config.yaml
model: "sound classifier"
dataset: "acted Russian speech (Dusha)"
train_examples: 26041
gain_aug_db: 10
time_shift_ms: 50
n_mels: 64
hop_length: 320
input: "log_mel"
spec_augment: false
win_length: 512
targets: ["emotion"]
num_classes: 4
arch: "resmlp"
norm: "layernorm"
norm_position: "pre"
activation: "gelu"
mlp_ratio: 4
parallel_block: false
dropout: 0.1
inner_norm: false
drop_path: 0.1
patch_size: [16, 4]
layers: 12
width: 256
label_smoothing: 0.05
loss: "cross_entropy"
head_dropout: 0.2
init: "kaiming_normal"
residual_init: "scaled_by_depth"
optimizer: "adamw"
lr: 0.00091
beta1: 0.95
beta2: 0.95
eps: 1e-10
grad_clip: 3.0
steps: 17900
batch_size: 128
epochs: 88.0
lr_schedule: "linear"
final_lr_fraction: 0
warmup_steps: 890
weight_decay: 0.1
Rows from block 6, named by matrix and row number. Rows with one number belong to one neuron. Each number is 500 + 25 x the weight over the matrix's rms, rounded and kept within 0 to 999. All counts start at 0. Numbers have three digits each.
# fc1: MLP up (model.blocks.6.mlp.fc1.weight, 1024x256), inputs 172-255
# fc2: MLP down (model.blocks.6.mlp.fc2.weight, 256x1024, transposed), outputs 172-255
fc1.233:488519466440523526499495495523451464444481488491512502493523465479501529503484518446488498492523499514506504541486461521501517480519523446459550491505524499480496469500522467534485494488555524544496513485512478507508502492555508534487471500481544520487
fc2.233:462485529485540507491516499494545536480528493513495543513516513478457466468561507522482480510450518525486452453501454537488554516534483511516453533511523516484516484464490456481462524468512492474461486485473501476486487484535466485477490463505520473506
fc1.234:523459517475517515450551486499544504479506487529479509454495491521450484433506442478476489473496498467497461535500542510495496488507482519519474477503455497504538477504579490470472506526502498523527520466491498469498489470487465469500566503477481512518
fc2.234:536486490498497530527540488540457528466511511472524524495490477542558522461537505499497510474477532446508482520495508463488500521491517484486474508485510502491559477509523523498452503505522531486523478547497513516498518537484501504537526502425548502528
fc1.235:518542492486536485492502512494508512517461501508481512548474447538504494517517515511506517497489508505492507502506475474491473493529545499468521485478458513485538442525498484494450481544555493476545503498496500517539547470477547484514574469515490504498
fc2.235:462533547485451493492508487524469474511515536505470454480487511491513485506468498486492521515521556536520513506487516490515496495481467534504507509469547472509495538512542513478538520463459486533534507484462501479506461487520502504535467561478495550518
fc1.236:512511487479536532529523457508489523491491502462526488478492492502531475492463493501506512474496509492476516467474465505508545459499524525501487441493503506485524506497506546479503498534517543481461534533438532507481481526540530439507516499508495480501
fc2.236:477494526496501495502495514524493511510483505490492456503484518528508490482526504511512475495513522514542464475525526494506521473482470531502498507530528480515531513481477511490501491439516481524512471494456506473478496495503520499505523506520507504507
fc1.237:482528528488501517482514477484486479517503490479495494485491504537539511502437514471452503475481523470428510488538520477499488499497471474531495481481447484498510476467508503484526476497535494579484538501476497502495490517537502476479523510482539502498
fc2.237:528524477490496507482468528463510508533481485496497493475500502497482499497528506495510507545502529496532484502519469498490505497535507484490508471471487504490452523498481490508502518504510496458519507509504514524546510491492511538495520483529492495499
fc1.238:486498508468505520475501482523485498470518485475520518459504504502505533508467510469411524496496529478508518502505497519511507544485502477488481511524468500523477505508547496485528531479561526514485520501507480485479478452501523499491499522461479522491
fc2.238:522511509555506496543502461515507507513488481474507467488447501491524483498485480533518492523539485509466511519500565489506479496457502509514527510532491469496496501531525486528495504506458495552523486499504526482517506492506453476512505505502498497483
fc1.239:506508512499509532532485511495501541486485486515544494526477495526484483448493530463503500482490456499528479491553486489492541514512516512494474502506499536473499449468495510462511548538493485500531524486536534505535500537496520506478522446562527476528
fc2.239:520481520506475516512484490515530513530538485481509528483484484441493531500456547472454540473481510476447546520485505470519503532503506500486494487479495498445466520530525508548501525476427551503525518517508516512468452512467495486528519539464532492489
fc1.240:520508509444549476503508457505546484518481477499510531515521493506493477533457512496493493486505498515538485500579483558545491464503540504482514446521476476474500455503559578509448488507500496510489510508517486495479473448509514485483477490543494514508
fc2.240:512495509516505507511510500465543482503533484467495505461486483500528534512463509489490536471503483496518526529497554467478501487485529493482526471479455481434467489530546526504507455539479540494529534496533499481511525511478522471518495505472496528488
fc1.241:493504498466512508484491509487489482465491490465523509512484464518501509499501544474478461513483491458476418480525499481475522531453515572514511526497526509509491481535493503471468477491492514525466502461496498519455530478509534523471472510497510467483
fc2.241:507529504462509508474470491514463481484519529529499509485543498492504511510520491503495493476514481487475481514488510499518503492485517500500507528467506496598525496509527488483506509481475515503524476487493495481525457502509503524470519499463492521519
fc1.242:511535547477513498494526472490498476523482503499485498519517499511485496509486548481520539511501531478550477500519467472498506535501530558478517531510453480446483479508482491509495525505464476496552513456519496550511520499473544503492498486514471523550
fc2.242:510539503506498492484500527500511460492517527492459486482490512485480528541450496476500520495511478495484507494478545505526481474497508496490545465505493481496469465513532548531529508502497521539540522508505486488494485495502523522503524523478482518470
fc1.243:460471511453535481497494511517513520512538500508472546482506498482473467515489506496484496479531485517540519513452464522512505501505520498450507508507467480443497505497540515488473476473515508466465509503497501506499493470495504479476484483500527543467
fc2.243:517512520507523501520493493490498501497475468489526477495494553512532489481510460528503471524511495504514477503478505512473493488473509553561502557548513485477481492514510462479488494530468498520486472493478487480557455493534441527496454491470494486488
fc1.244:468487521528466471506548514484509551474522505466477485478472469512501481488482495476457507517461491509501500475510495514533528495506498507468465451511467485471496515483506480510480474475524479513519513538489542463483484513526492473461521503511554523520
fc2.244:522486491540483534507480509462516493551498525537500499504497512472508470495505490513514522485489478483453490516545485496481471538528491484523502535507497527502508526500486469509492549477509483454499452505504496541528502500480483536500508457482499493511
fc1.245:506469486515474491517530477538476500493449507523537507487485493493506506495492488506470473498500520497518462508492500497540492506489528504501515481503458506531540484533479532497477478521513470496494511508542537529500520489503542509472519522502496522518
fc2.245:538521470506540501482522459504492498491475506480529458522490505529507515482497514511483502510503514500496486522495487486533476491480534499477520503464471500510510468522482492488509497538507511522497531498486480520498523480474551526507527512450516506502
fc1.246:519527534533488469513522471492510512486480541468494531520483491489521473501475528516454499504490473504514518474521449473511532490552515505524501454429502486479486485489492507431499464532495558493486532486518476488476496505534530489513538476544531469499
fc2.246:461492513539470487538477536489497484469479507511466497494504547491516519486518477519464478488511532529517512461506510479470476495480440518473514504544515480512464562516541518463521485465521487514527540541527471505508515526528446536552444528537496503521
fc1.247:491479537520564516475544519515504519480494494487507481464525463504442500537484496497482436507526526475512453490544485466513532499512474493475525461446515499462529498502523500447504483530459521476489507508503508510482486520502520497477520481520523484483
fc2.247:458476555505468444492529497501485500498544482548482530524478538456502470476506490525512442445508490540482456498480528528512538503479454487521512478547570482461494489477498471473517482483524485498518497487522506469475531503529487489499470514524457485439
fc1.248:471467489484530525477509466489468519495531562514475460475504507513527508456519478524499488477474469478518463500515493537506526510474533479518512493537452540488526462470476543496488488507491522528452505507441509506516492501521502481490470515461505475487
fc2.248:496503506498502510511497525485503501480462514521490453501538506517509520512487503520471502497485456509519515508492499486464507503516541450480511514462438486527466499530483512550497501475472505510451468540500511501512482481484505524479483527507532503483
fc1.249:506497519495545494544476482512547477498492451488526471499543495516528497532539501498487485533504490460486496489532535484498467510492499514522530487456486502444541485535553471527463450499494491533489518507516498468510501478481575495520519502486509529495
fc2.249:526529474473520492473479513476468476515491527501492490510524516488494533512488495511480502500505519497501482456511498485473532510461495512490532510512479502544439497493523505486473523459465466506512515464506475512565452462508497537498498541537482513477
fc1.250:509491504480457462498494457492538527479503490498515529445514464492458480453475478484502490494486518510492468448499495513508498464474480496534500506534513498477491487474519541485483470539522502492497534442471505465519519486491510474483538478504472463523
fc2.250:519518519484494483486508474506440510506531497442487523478562474506498524523502525512493529458510527458475522502506518481502488513516513451482464495456502499511504492513566489573532493510479550495509470538519527497531493544496500528517499517492542489468
fc1.251:516524517490483503521500541548559487507499484480491533488542476494501457465528429493522476555536529463478479464492491519563493459490512511514518494522511495446502481515475497506477515460507486463486524503471491516500550459540469507468531462504506501465
fc2.251:497528501539535482501496514445511484467527489535510453506462531506498466478528483491467460544530498535534483482504495495524474500491478518505523485509523474542498519488541468450504493493456485474484499506531472487507494503504509508527497486526524538515
fc1.252:484492499524504465528513478530527543517473475449495513510503473529426500501516509484471534536489561493495456493507510494496547476512486519467490513513503500521513494499500575497482508528513527470505504483493478512457458545504490512522490490481505466529
fc2.252:493501452484501465493501508488556495506530472511484530491477478470478490518469503487508493482475509525485529481535499473462483507533483427518504497503527495456480494468476473525482488459522464473487497535518469480511488474513488478500499511523491523508
fc1.253:460493537485485520460544506527512518494510470473520467511483486519519519470501508483482499482522530496495477538497471489489493465493492487488493482501510467484527524464481494504520487497468555491520501501470501481469499522522505479506516512463534523492
fc2.253:501500486530532472518511470486504529515456503496542493537514527547538513476538458537505458531500501524460448471476510526486521506502488529533502501521467491543515482499476541478498493493503497544465492498462498483488481487513512472475454501502513455497
fc1.254:464524513504498477491486450478538516584464529474537506536495504483529485472514485492473501514491520520503497528516477504517515525480512524483494522496463466495496507525466521497496476528477496493491550441489513477513504480466544490452499497510517502505
fc2.254:470478470495484489513482571471493477483493513543444516514489537486488493505464502494504486472513496541512534467490527497455485502503447495514496537551518473498469488514530508515535471455484478523524492500474485504543466503518428514507503509465480505512
fc1.255:523534480474468469480510458526534521527458488489516492505479520476499506478497520474515467511549477494473521497524514532496476475475495496480542535534508456482516490524513525430526532510536471474512503483462500473466508515524474478529510481496498515547
fc2.255:491515504488501474475468514488507475446527547508501487510492513497512552550477499502490482527508444539490541527444505526494477449532557514476511466536463497536493464488502498507525472538525512529496527468506471474515506472515545508454507490465455486485
fc1.256:472484448473499501540495477516501496479441489489511559470485462488490492485511515474492558506486532513535494514475502479477526511473500519453493437478515496526475487498488519523469508563530487504507508505509502533436500511486523494536492516500500500557
fc2.256:496486462545447552546524509490506504493530483463494516508479502508530485509492552530523551474452512505530500483540500447448515534496474472451488518494532502443463543504528468497496483488509466460507493544515493506527488531465484470550503531537532517472
fc1.257:498543527437498495515508486528529497508509520497513507502487447476484522504461466494505506504537516496497502514519530491504469477481487530531546494474496500462529454533489543478489500495454496581512496501491527534501534446492506506489521474467503510494
fc2.257:539493490497548496525490526499533495507505508475523508469497456494524545499487532512498521507509517480500528518516507452483460526502496477483507525488470515481475500540486486512484516518476516472511499490519481507552516525450528512539532503445507494511
fc1.258:489474560509494452490498492510498530459507520495521536506480520494518539510489447496465523501528499511459516517540514476518518505501463517510532540512500425514527520564520513487512505528465539510511486465479500462498544509456486521530477520499505480492
fc2.258:503467467501516502524507524487555474472516484516457482498495467464468482533467526470508537488472467525521542504535524495494481470538501481509471518514489514437491538513495493534490474511519488475512526567530518495449468500505524481507507484496479505505
fc1.259:514518473504476472461553446488520509515505540503498497453485485451499489483501509439454502478509530527493501502524501446518501476504472485483542473515535480480512503531511523501504493515504490502524503496507526495439495493522495485536573525510512511528
fc2.259:501541510482579458470451498451520515503474502531495478508500518467458522499506486465498477525494467532491491486460493552517532469516502555534495529544480495505477500464459489483488475514497509498474511515456474503530498454542511562433485467487487488502
fc1.260:516504511522428485491488428522522491555501484452489496492485489512490491504476517512491497468486454542476518494512505523518460528492479486546516510502504461482551510486532519505506515506491478508512503477490525492477478494503481479512544522483506486530
fc2.260:471539511502524471501494520450471455491509516558492494495536510505504511508489468525487462539534494541488502500472475517463504508495446517461541513512524478556461519501519475494512485516441496467504483516518456493538522510491547579480477516506484494452
fc1.261:489501514503476498474510487497486512544508490450500504500462496537483495467525505500488533479539510502532462503491492508497545499480522526536478509460530489512560502462541489497491502533482513453502467460500518492479480509484518463555506484511486453491
fc2.261:517470486512500482528488491486487552541446452491526504508504533475512486508529489511530502480490482512523511509550497500464457539505512480500469499495479482487506528512477510513487453523526511471478466526537506482495501516481509524554504470541545492466
fc1.262:486481507511480462563503471516515539482511472490516551515508465541534478492474485496492488505474497527523487502532482508507527497499487476482464544473508468550506528447490519472491490521508551464507529515563475490483522554483566503488485470546544463468
fc2.262:524537500455504517459487530485515472513480509531488523499499508476443482513495541456513506511522516493427509479477504527539507500524511481521523515495481512487489457461491482516497528485528446467519498487461516535508474439545513504460531467511467522525
fc1.263:515507490475506471464498482510517511531504483526510517521524465479472538486519491464458495492551491529524521518463553499565473525472476529521536503506504470510461474554522554474458526479496505518469533485489488492452494484498495513471498493493499474493
fc2.263:503513537538526498520523474515513529507454518515523448528468534518500461460522468524531482568490514538469465479526507532486495522485499527540489525496495481520505537512441485471509482522443480511452478484476559485539515474479513499478497527512501472479
fc1.264:544545492540486526467550458517468481560509466458523536498481505521510558543497521495459525524545523480515477494506559487514492488503469483547523463481504480510523481522476469525478500522490505502512501535531537465506519490493487533523532520478530500482
fc2.264:567490465484477555495499512534489500507482536499514494477494496528506510522487528487526542540529524455506505517529499505491493500479549514486507497493484537485529523543498534491481521500501480468531488493487519514564487487495502485510521515519494521490
fc1.265:509507477488536517493485520492541482487522418517516490475484517489489530513512493470498499487501470500492513495546494500519494475502532492475535454534459477516518494499511490507494521517519448513508521474505510505460493459555511473446515535495481533501
fc2.265:482496452511452481516512476492556513535499470465473497497442520484516529478473516497477480475486469542476506474481475492489519463481487512519485539555491464518450482509483438536469501525519486500493499516492466486465525514504513539525539519468501492538
fc1.266:498495481495484529477538471542495502470480497446501493532502504498500488510516507483494532509503530500500487465506557520504498502435473523533485533506490480471542494471481548516496522528511516532516489503444539490508489513454510498498487535529519484512
fc2.266:528478465510497486536487536476451492519502515528516489540499498511506442488510476494540489481492512501533469486519498492459503523476488482494514528502507501528509513495500489510506486481488462495505460495538510497573505517480491498512510484523520539522
fc1.267:528488517460464489491517524538495478548500514501501489485484490457513522513480506493513541475502518470518517517554510506555494484505508487474508460505479498505512498537526551532517499517500550519480502473472516498516498524478456502450478489489495526499
fc2.267:459459478508530513551484484469523570506502501495527506524505465499517489443530515538494499511417543487486499474555459485479504534549524474507434493497481511505518504459430497518456508489495519433474479548511549500509534527478530454493525496550548471523
fc1.268:488509534523506490499503486520505513443486485471542519503538501523496455502489524497517498560482466466525448506511501523534548453491500556493522511501494550475479471511493517495530521536561531494500490459474535507483496489529541489478478446523501428520
fc2.268:509485466509491533494500539491452479500479501509507481503481527528499512541474516498491554518508480492502535490517504489490507487485510517470532504481507491493466517529510482499521497491464505501498509503524490516507492497467522507528501532532489513467
fc1.269:551458522507507464468535500466474480454528501504465496527498461506497488480482496430465494472508466483543503538485531543530483534470535510474475533485513510519488472482502518558495511541514498510529475508469504517437509465469507489481534492460500465498
fc2.269:515506466495497532472479512527478485491480509489499458495504448472498527551497542500549540497506541464515534530543462475469464505513505498477480513473514541520495494528495536562523544510510494523502457496483550545524495476474503515487497503488506535508
fc1.270:496514500487504489485552478526472519523456518487529517487495467531509525516503478508494504464544516499467479534483504486529525447471502497457524487510497474502494475506525553500493510547494517472522530494492522486465530478501545507499529445535519508541
fc2.270:516535554490530457447530498520510485467474452499479488502535511495459529504473483466488486531512504529491467500462483534512507480532514492497508473522518486498499461494509488492524509504496523496490541481506468497461517476535521515478513475511486474512
fc1.271:516504537507524479464509510494479491499507499513524515462519491539487542495478520459492506500494532488471482521525509520541495502458545505515481519494495508510498523479487495500518508564496492503493487499531493469506510488481510480472507481498516501544
fc2.271:533522514491528493477516490496500498508502493471507483500496494474499476490468496444492487510506544484473472522449487500560480514493525481523499515516519510480515480496512494467494523516512499537532538491476495519534512465533486484478528499435466490497
fc1.272:523509488479452541451540473488503498469518477486471522461464516448491484441480514514511458457551493489500457519510469488514529515482513541491543488515496517553514496454495515475506531534449500549508520504480512527506532487490482497481546493512481507486
fc2.272:541528515509508498475479470514479460493485566494500466480466483473478538542509491488449524484531489499489546561511557472514470478450497528487565496480442495530527529571500522471525504513494510538574540452522533490549495468490485525480501552458486573483
fc1.273:495532562460491506497494491515527491542507490465480539546453463451510493472451512493480519476459484505519526508482527482517511526530527485522530517497481464505449531499476465537467516503494507569508498507499513522495483459468510521533525494510547542505
fc2.273:516487473531466519528480505486477503517480487502481475505468534508513484489513511500488525543504512497525501492491478503498501487487524520490464505502493516507470512501465475472490533487498492476503533476507522517551492501503504450512516545534491479511
fc1.274:458554482471487496497534447475525518513493490502547486497492493487500484472480511525526466478476480492466499513524471518510544496476492493460509485510484481474524507456531498468465502512490515467498508431480535516489475532547529475484570524475505459536
fc2.274:505506497458547514486502510487514497502492513514507516512523489494474522469489502464488497513519532466454482463440476518541512519541563470535499465500480544498486463478485542493447556486459507515516522494438522541475444450528499488448487505449500485540
fc1.275:507532495529481500473511423511515519545534527495481483530427513499513477505472496493498489469507465520516509508525540553532516436503507472491515479509470445528505493448499486494514505541500550484495539430472547479504501502486498518495532549501497477498
fc2.275:519515518484494476511469537496501455504464498544484476506527481474509507521460470522507499537522477503469527516490469505478476499516517493478559513509512510503494458532523502483526503461437496505514506507506478543540490478500503511500498493466500503495
fc1.276:457518529514497505480478465532543505477483456474528506533488497486515528554495551469506505479525514468473522509515494508540529479501512520491496473501474507490465496510488497523482507545525557529509535497500519509490493501547504523496489505460546472505
fc2.276:501476484545495480517492497465513510460504478527501490489517545507500452487564474529480490491516450529518480498547492517485530496485477509520489524555532493542562543516501450483468496495467469450477462505522500488545510511512476475517499483540500497488
fc1.277:468482530479521483522551493495499494518527513504508498488455459529512482480529482510535516521499503473489475489562473464535544549495456529479508489516527513499486511473507457472536518513485531526491580470462508503502505497524480495466484497463534504520
fc2.277:500518476471500507464503508470489486458467539515496483515551529534471535547504513485497487524487489511502444508462467522510515478524539497461503481489490526539494477484481522530509546507522496524480507499480497557464506458514516518448486499504482510481
fc1.278:531494536514509526519537502524478479550475482510493453489475509525474534529519497435495501514574526509489480481511508514488543434450487479491562492466443507446471493510467464456505522534500479494523483482476447489474529482540522490527474558480470511514
fc2.278:532518454492501516472450501486515485550486508533502474512430516468477445533495505543542510534519486477423519497515540546483489477505515516497528525508494526517483492525475497542500519506525475514509493457479541514528509441491469454494513492508491513501
fc1.279:523577529541544493471516476483525504533463538482553485550502479445459508500521455464482507535512511509500508512495500511498505511556527471469528458492445477502526485486490521484469490565508506485489512521536533507459538478539500513455543459520525477489
fc2.279:478483542504489473518471526494474498518506453511469469463471523490518490497530497513477516500486496506483490476490497508476534481488464525535481526517496495474452511494506449478526486448480511525510512498478460496512490522537472512488447527494493489529
fc1.280:537540506530453499478494445542495489473503486476487493479523496520502573480473481498461492479543490489513480520461487507488439455486497513511509425535482490521483512508487514483497521544489493512490514490531539495476517503520504518533496509495490490511
fc2.280:511497500527513517495535491508514515493522528519509510511491547485485529499462484493531463500488519505477506521503531511482476496491565480511492475488492515480462521510432483495531500501481480507487487500484500512508534483496497519481466539521473511405
fc1.281:469527482444513528514495478536496471546480455524473504487471483533535495514535483495496523479496533504520495509532479524515508464504472577480529497511514519472521479465506524490494476502544479453485526453533499498506505493475519468502480523499501502488
fc2.281:516472541492523518506492508465483504502515495567511496527540524508483473511536483551528486474460485498539456541498517510454524509499519509537464573484508507495546513512485450501496509490497492449501444510506500476558489497481521504493501477491490531487
fc1.282:531504486485505503470504506518502500497484507509469484454507465499480495470503498427491495555531473494564487513498451487502534469503496497490513463537497529484476488485527531502495525510536537493522538488491506528522550493550503467494541453501474499498
fc2.282:499466458483456551506512540501495490488480478554424497497488547496473511531458516465537525523494537499502520493457470508487481484537518498499493502529487537474476515493516561508520520481534488503487513536457491548469474483522480479470497553483458486484
fc1.283:549505494514535519502498481492451516504493559463510507469488496531496522486493485531518516533472501469502451470525523510483531492468489479521504496511473522560476488507498519497496507501509576503464526477510517494478511483491516514505497524493485465506
fc2.283:502486493486485513520488504495450497503493528500501505521528493545517534504508484516461490518500491499514506480495509491458508495473523489478517514461469475525492503519502529496486514490494498509510503496517507496566477505494513504501499542531536521519
fc1.284:456490508500493491477479464513496520476526474495526487511472443535449491519515515492521510475537496514524477556532475490522537500479496468467491497471485507503513484504470544474494458536540502511466476473492521488457540486478493476481509513480486469509
fc2.284:485524556533503477517514507498492483467485513494490444476496549529497513487512468519493461529533492545511490501452535509519463459492527485484541466498501443501469470526534493482523473493466513494477516504527476449522504532506533532527509512507484494466
fc1.285:514530499535532532493518473503503492540527528493556534492492501544484501449524494503470497487500547508501424532510482481496543491456512523504522542472495473496511516478492509447471530523504505488489512483490500504489471506477509523476528528493492475485
fc2.285:491486468456497485482481498497546524508483500473488515507533442485487513518441530498513531485500502494477566473507487490495462500552526470501470489498505501518473510490509538556499473496491525480511471556512485477510460516476478493517512472525529487526
fc1.286:505508522483528544501501482539527527490536474483468514471468485446543496490496492502457500491479504479526529505515503480526512500494497472513489485547526495464542505400521484485490484487469534480482524496486526495490515513478486489530513543470516488481
fc2.286:502498501532501491474489487462458461484440533531516460541518512551511512522505497501497480525528469496493459518465495526482502490478518519470528486513480543533496493502462522498526514509544479542484490456498508532519499464503532447468479530504487494483
fc1.287:486534523497518475538467513498503523495509520510519513498480513554528488523458535501484509508502551545494510473511509475519516507523520487492506496477449493481480481513511476520497471512500528511499503534495497476489503456489555446524524522503519471509
fc2.287:482508559524492475480506491495523488529492547494488487508451484491497520488492476486479494500520523527510517510478544498499461504485487467504531468522506464497518502503502513471528471520543484498516500483519520473490532497508498479516524514503501538490
fc1.288:475566498513473439510497510471503528516524503470474497508493480520509516499484514509483527503467496481540524517525424480480518486481517485461507515474527508490536515507520503474484491507509478456523513482498518519519545524436556516522547451500520512527
fc2.288:460473523528500450525492542481508480508501508508467488510461540471491465510471463498528492500508504550516509470478520534466491495498466523545506507571461458464447476492499507508572417507537494520470502488504464474508487501536488523503466491475482479480
fc1.289:522541503485542515481559500520512507546497469467522515492482483540484493499509531469502474475508503487510487530547527498495496509499485505482516507452461519472531506493480500493481508523466479473529513487545523498519499457514480518470515507525476521531
fc2.289:577476478485564525507515468494501525525562464458538542510501446493509531456501517488498482470475521439483483523518507472530473545500491459513500464471487515454515472524487506484449519549491520486516513467508516507525520515479510531498547517421521488505
fc1.290:464538508527470487476477465490485543476487503437507497546485470522520509520501536493512487515493514529494541507511513455527510506501483501499480442532497497479500502481534536485519475532483529517524513538506507507496477511492511467497529509520552482514
fc2.290:497505485523543482495486512492478494496473476518509497529549498531511472491516467497492471476508509540540468475517494501490479512509468473520501511523501483524518506492487493491493517465530483489474450523501499493559481502507479518491476487480505504511
fc1.291:494511533508509497529482514480511480520474528516542532529452504509533499498527519513509480517468525490517491501549453505484507534467526488442520501517512525455508491482499515444473503493505497511511511499486494538544518505473528515488540474499535525489
fc2.291:485495510526509452465527521481537478510505488532473490497527531434444466522471437495531482513504464556528517514444501555492504472541482514564497499553478479490485482486503499528551470524531518497494499518528472491491498484540481503497499450482460488434
fc1.292:495471508488511455516519477517500511536540503492504491502524457502466507512436473497507530460499525507512487476524508496473481518527477512482477471455454500468504522511491484506511495480501494451498508510496552501494536482455494467562493486494486448507
fc2.292:486486501512513483515495477502520479475554522525499491505471513451502504475521496540512454478496469527503479508493555518494518492478509528530500514555484480508523505470476491498487515513478467534466465508515511480533530490520480474478471511488506513518
fc1.293:519495523533481498505555522488484526529539488513457510452408515537499523504473521474461546508486502502522533495479517470491475477525520477522492446506457519527514473511471515478512501497542483504540514511481532523474510506526496492489541533491545492515
fc2.293:537493461466518531510488527480510520504532491516519516522506502543527516453477545516529482511462539452512497520545479476467512535502553476468470481460525522503492501510463493482441529504494486480540488472521523515524514510438563520514528476515519495521
fc1.294:458490514478510479523495480544544544517520518523507494540524488496504513494475481505505487483497547508530508522543512475564479525502506510511458492508505457501486486540518525499522457506486504477506497477495514483513490511462546482490502519483509506549
fc2.294:478492506474458473450507497477500525526534491482448559514490500466488489518474480489477485476472529519485502477467498532480508553524418488495487474496520491478463501440513501507519489496478531515501543482513458496506487533526462497490492545462480487485
fc1.295:501464497500474484495488473529472522530478534444489494462506490536527469486483498471432544500560545511473480477513481493494510510494500487529521474476526475517505495493512526502544516488502519488494518478453517481470481518498462482512510493488546477516
fc2.295:528508511512500507532501522468487522504476474520525494515472484533526476495499517504577502530471484518518495507538507514470508515501514488472502517477472499482488534483482498503486470547520496486478491500538498485514511490485526501516519442568509499495
fc1.296:438504505465494504475540460500482529490468533461512490464465429515497478521516506508457493525501517548511445499500466471515504522500486544468519476487458441495493486485511479495529543498474560520466539503520561468464503499485520489468494524506510470511
fc2.296:460459516536500463504503474535501543457492495503496491493492543531523529511547494520500471498475494533518464490498502540504526492514475509527483486542506476532531447453482486484503477522505517509422504471495482473458541544507508512492487497472498454491
fc1.297:555534509483490499509496481502473480563482482503508529486509489519520503480513516492506469539483527472497481451481474488494512522480509489476524490480528526510483462504508536448485486476487510524522504485484496503506512467559482484511496470528488485501
fc2.297:521524532517508490530497528483505496467551509504546528459517469514500524473440504498482501492514497484508515519473489478496489516453508512503498507501494495527480521502511534469499491514465508477529487460544535504539491514475519534518492473499489478471
fc1.298:533499542484511479506521514477506515514518506472490492490467500521502494496488479492469492467516542457521476471489498513501504475506494512478505469471477528472464495505520474477519478495534550471502539489523461539486489526519538474486521508515513506489
fc2.298:452525514475480527477486476504477523491496505473502532512532511479540528517530512534488489472458484514490473494489484511487552502527505523491485489465496509472535514436505526510473489483521515529480478519488494511474497500535512489463440508507503484518
fc1.299:524521529493492509452535487493518484491480508465505503530484483535510510531485515535504501477537495465497511528523490475509473497488523566508508476505470511504530490531546510512512538556479514523542553496481532498514517483474472487475549494526518502534
fc2.299:507513491536514493531558468527499499470486517460541514479505502538533538469527470490478476437533473519514469510491507478519490494459468492491534543540487460531524498522549522468485483509480499505511473537490474492568504540504514541547506496470527505515
fc1.300:506500509496499484499497473513511523506446476510523473522455476482504547494477500471509522509549491490498497518574497516504468466481498518480519526528513506496499458493511515474523513530505499495503524479526507533485494468489532513499538500487513526516
fc2.300:508532530536567477512522478542530509541512495499537479499441518501516510462532465509534461523509538514485472497496502520511484511488481476514534497511484491512497474520444455483486495526503477494467481488481515500494550489485512538501510521500508491480
fc1.301:505508550470484466497571472474543492488492547493509544528553480490492473488501515492456483453490540486462468508523500507529485509491508514529529501499516451459520484509516506478504492462490492462540498514481480492473483500532525536507516471525484468518
fc2.301:499516493503533503505501452511505481534483511456546463521434467497495521512483535493509501501495508485452526520510548499511482480487533496502515446473455497493502486501473488544500493566555494527506524509508550493462541481498533467494495534507501509476
fc1.302:489539512517509486526512452477506505498511532473499448492513500509499499479488471494500492527501497479516510507515489540524503444502520483507486429522481477470491518472554494487503450515513547503465518492483462486474487510524525481448558486498508529504
fc2.302:493460481518489517516511506507482490507460480520512495530510531482528522515546506526487489502493497532481499505502486510478510519495501517497489502521496505516509533485483492499466528495512480494479467528497484528480484513499494512487491510503529472501
fc1.303:497463510459465516501474515577508469476494510497499544467513517507478510514529559435460495508546525508506491471505519484537501490485478487456510518477471470519479440534494552482507497485498550499513565500491486505457512494534487492501494516517508473523
fc2.303:512521502482496511451451514495510459496486495591485467466520490447448493497508481467535508522480489493493488531480485515553488460511491531510545481498474544458494470495481519508515511522536470546503520447472520531447523449527510519447542476453432529538
fc1.304:520539517480515491481517472515528533484477496483530465532511525533530521469475501463458503485515484501517463533492495499520504448475519525455491461529474500511508464533491472482488482537551522496517517508521490490502485504518520544504493466526516472534
fc2.304:542526474470546525454502519528519484530487489542495501525479490498467524470473495445535489528518547472465456498481506494544492483492517503499520498490513525492500448502471524469489537496537467533509496466436496545471500453499517525479496498427438493512
fc1.305:502501540489506474537522525471482497491477500476517517498498494496468486489488468481480505501475519491530458541490438502499538536463512502508489479498538470453517490463540527456519508493530531466516461496518489504462504502510549549513509501466472476516
fc2.305:475483491475491523492493461520503534499509506483509530521488503468506543502518506530502470457465493508414485473490518514506543502504526539520464498500482516510506540459461494510473519507499507521493471518448529505468488515495499525447490536492514467513
fc1.306:541477512531493476535514504486558509519518491477495521502464480496514473451531467503484522571487504523497515529496476513519484503488519470458506485505476518448510493525492500457472475510539459470525523443510487525517543485543499491505543488490533514504
fc2.306:460495517497494477497495487472475473441514547504513521485516571524517539504519468534474479442500456550517496472463534532479535492476501570522489496553436453544486536502509513510498483509497519512472480488495498474502482517515500505504471506491509483476
fc1.307:479460511504487500519479457536507531482493505509543506473485526494540481436504498491536445469513480494470523542519479529568489510497536505488477506516466531513557464477476465495483483526544525495464514471458603513502465517524523506437549512496504470492
fc2.307:538543506462501490469502540508568500519524520505488512490516481471462511465435546452507527524470517476461482493493475502508501502517494449453520502478551516438408503520471481529500527438462475496522516481455487522479502461489503498496537504472499479449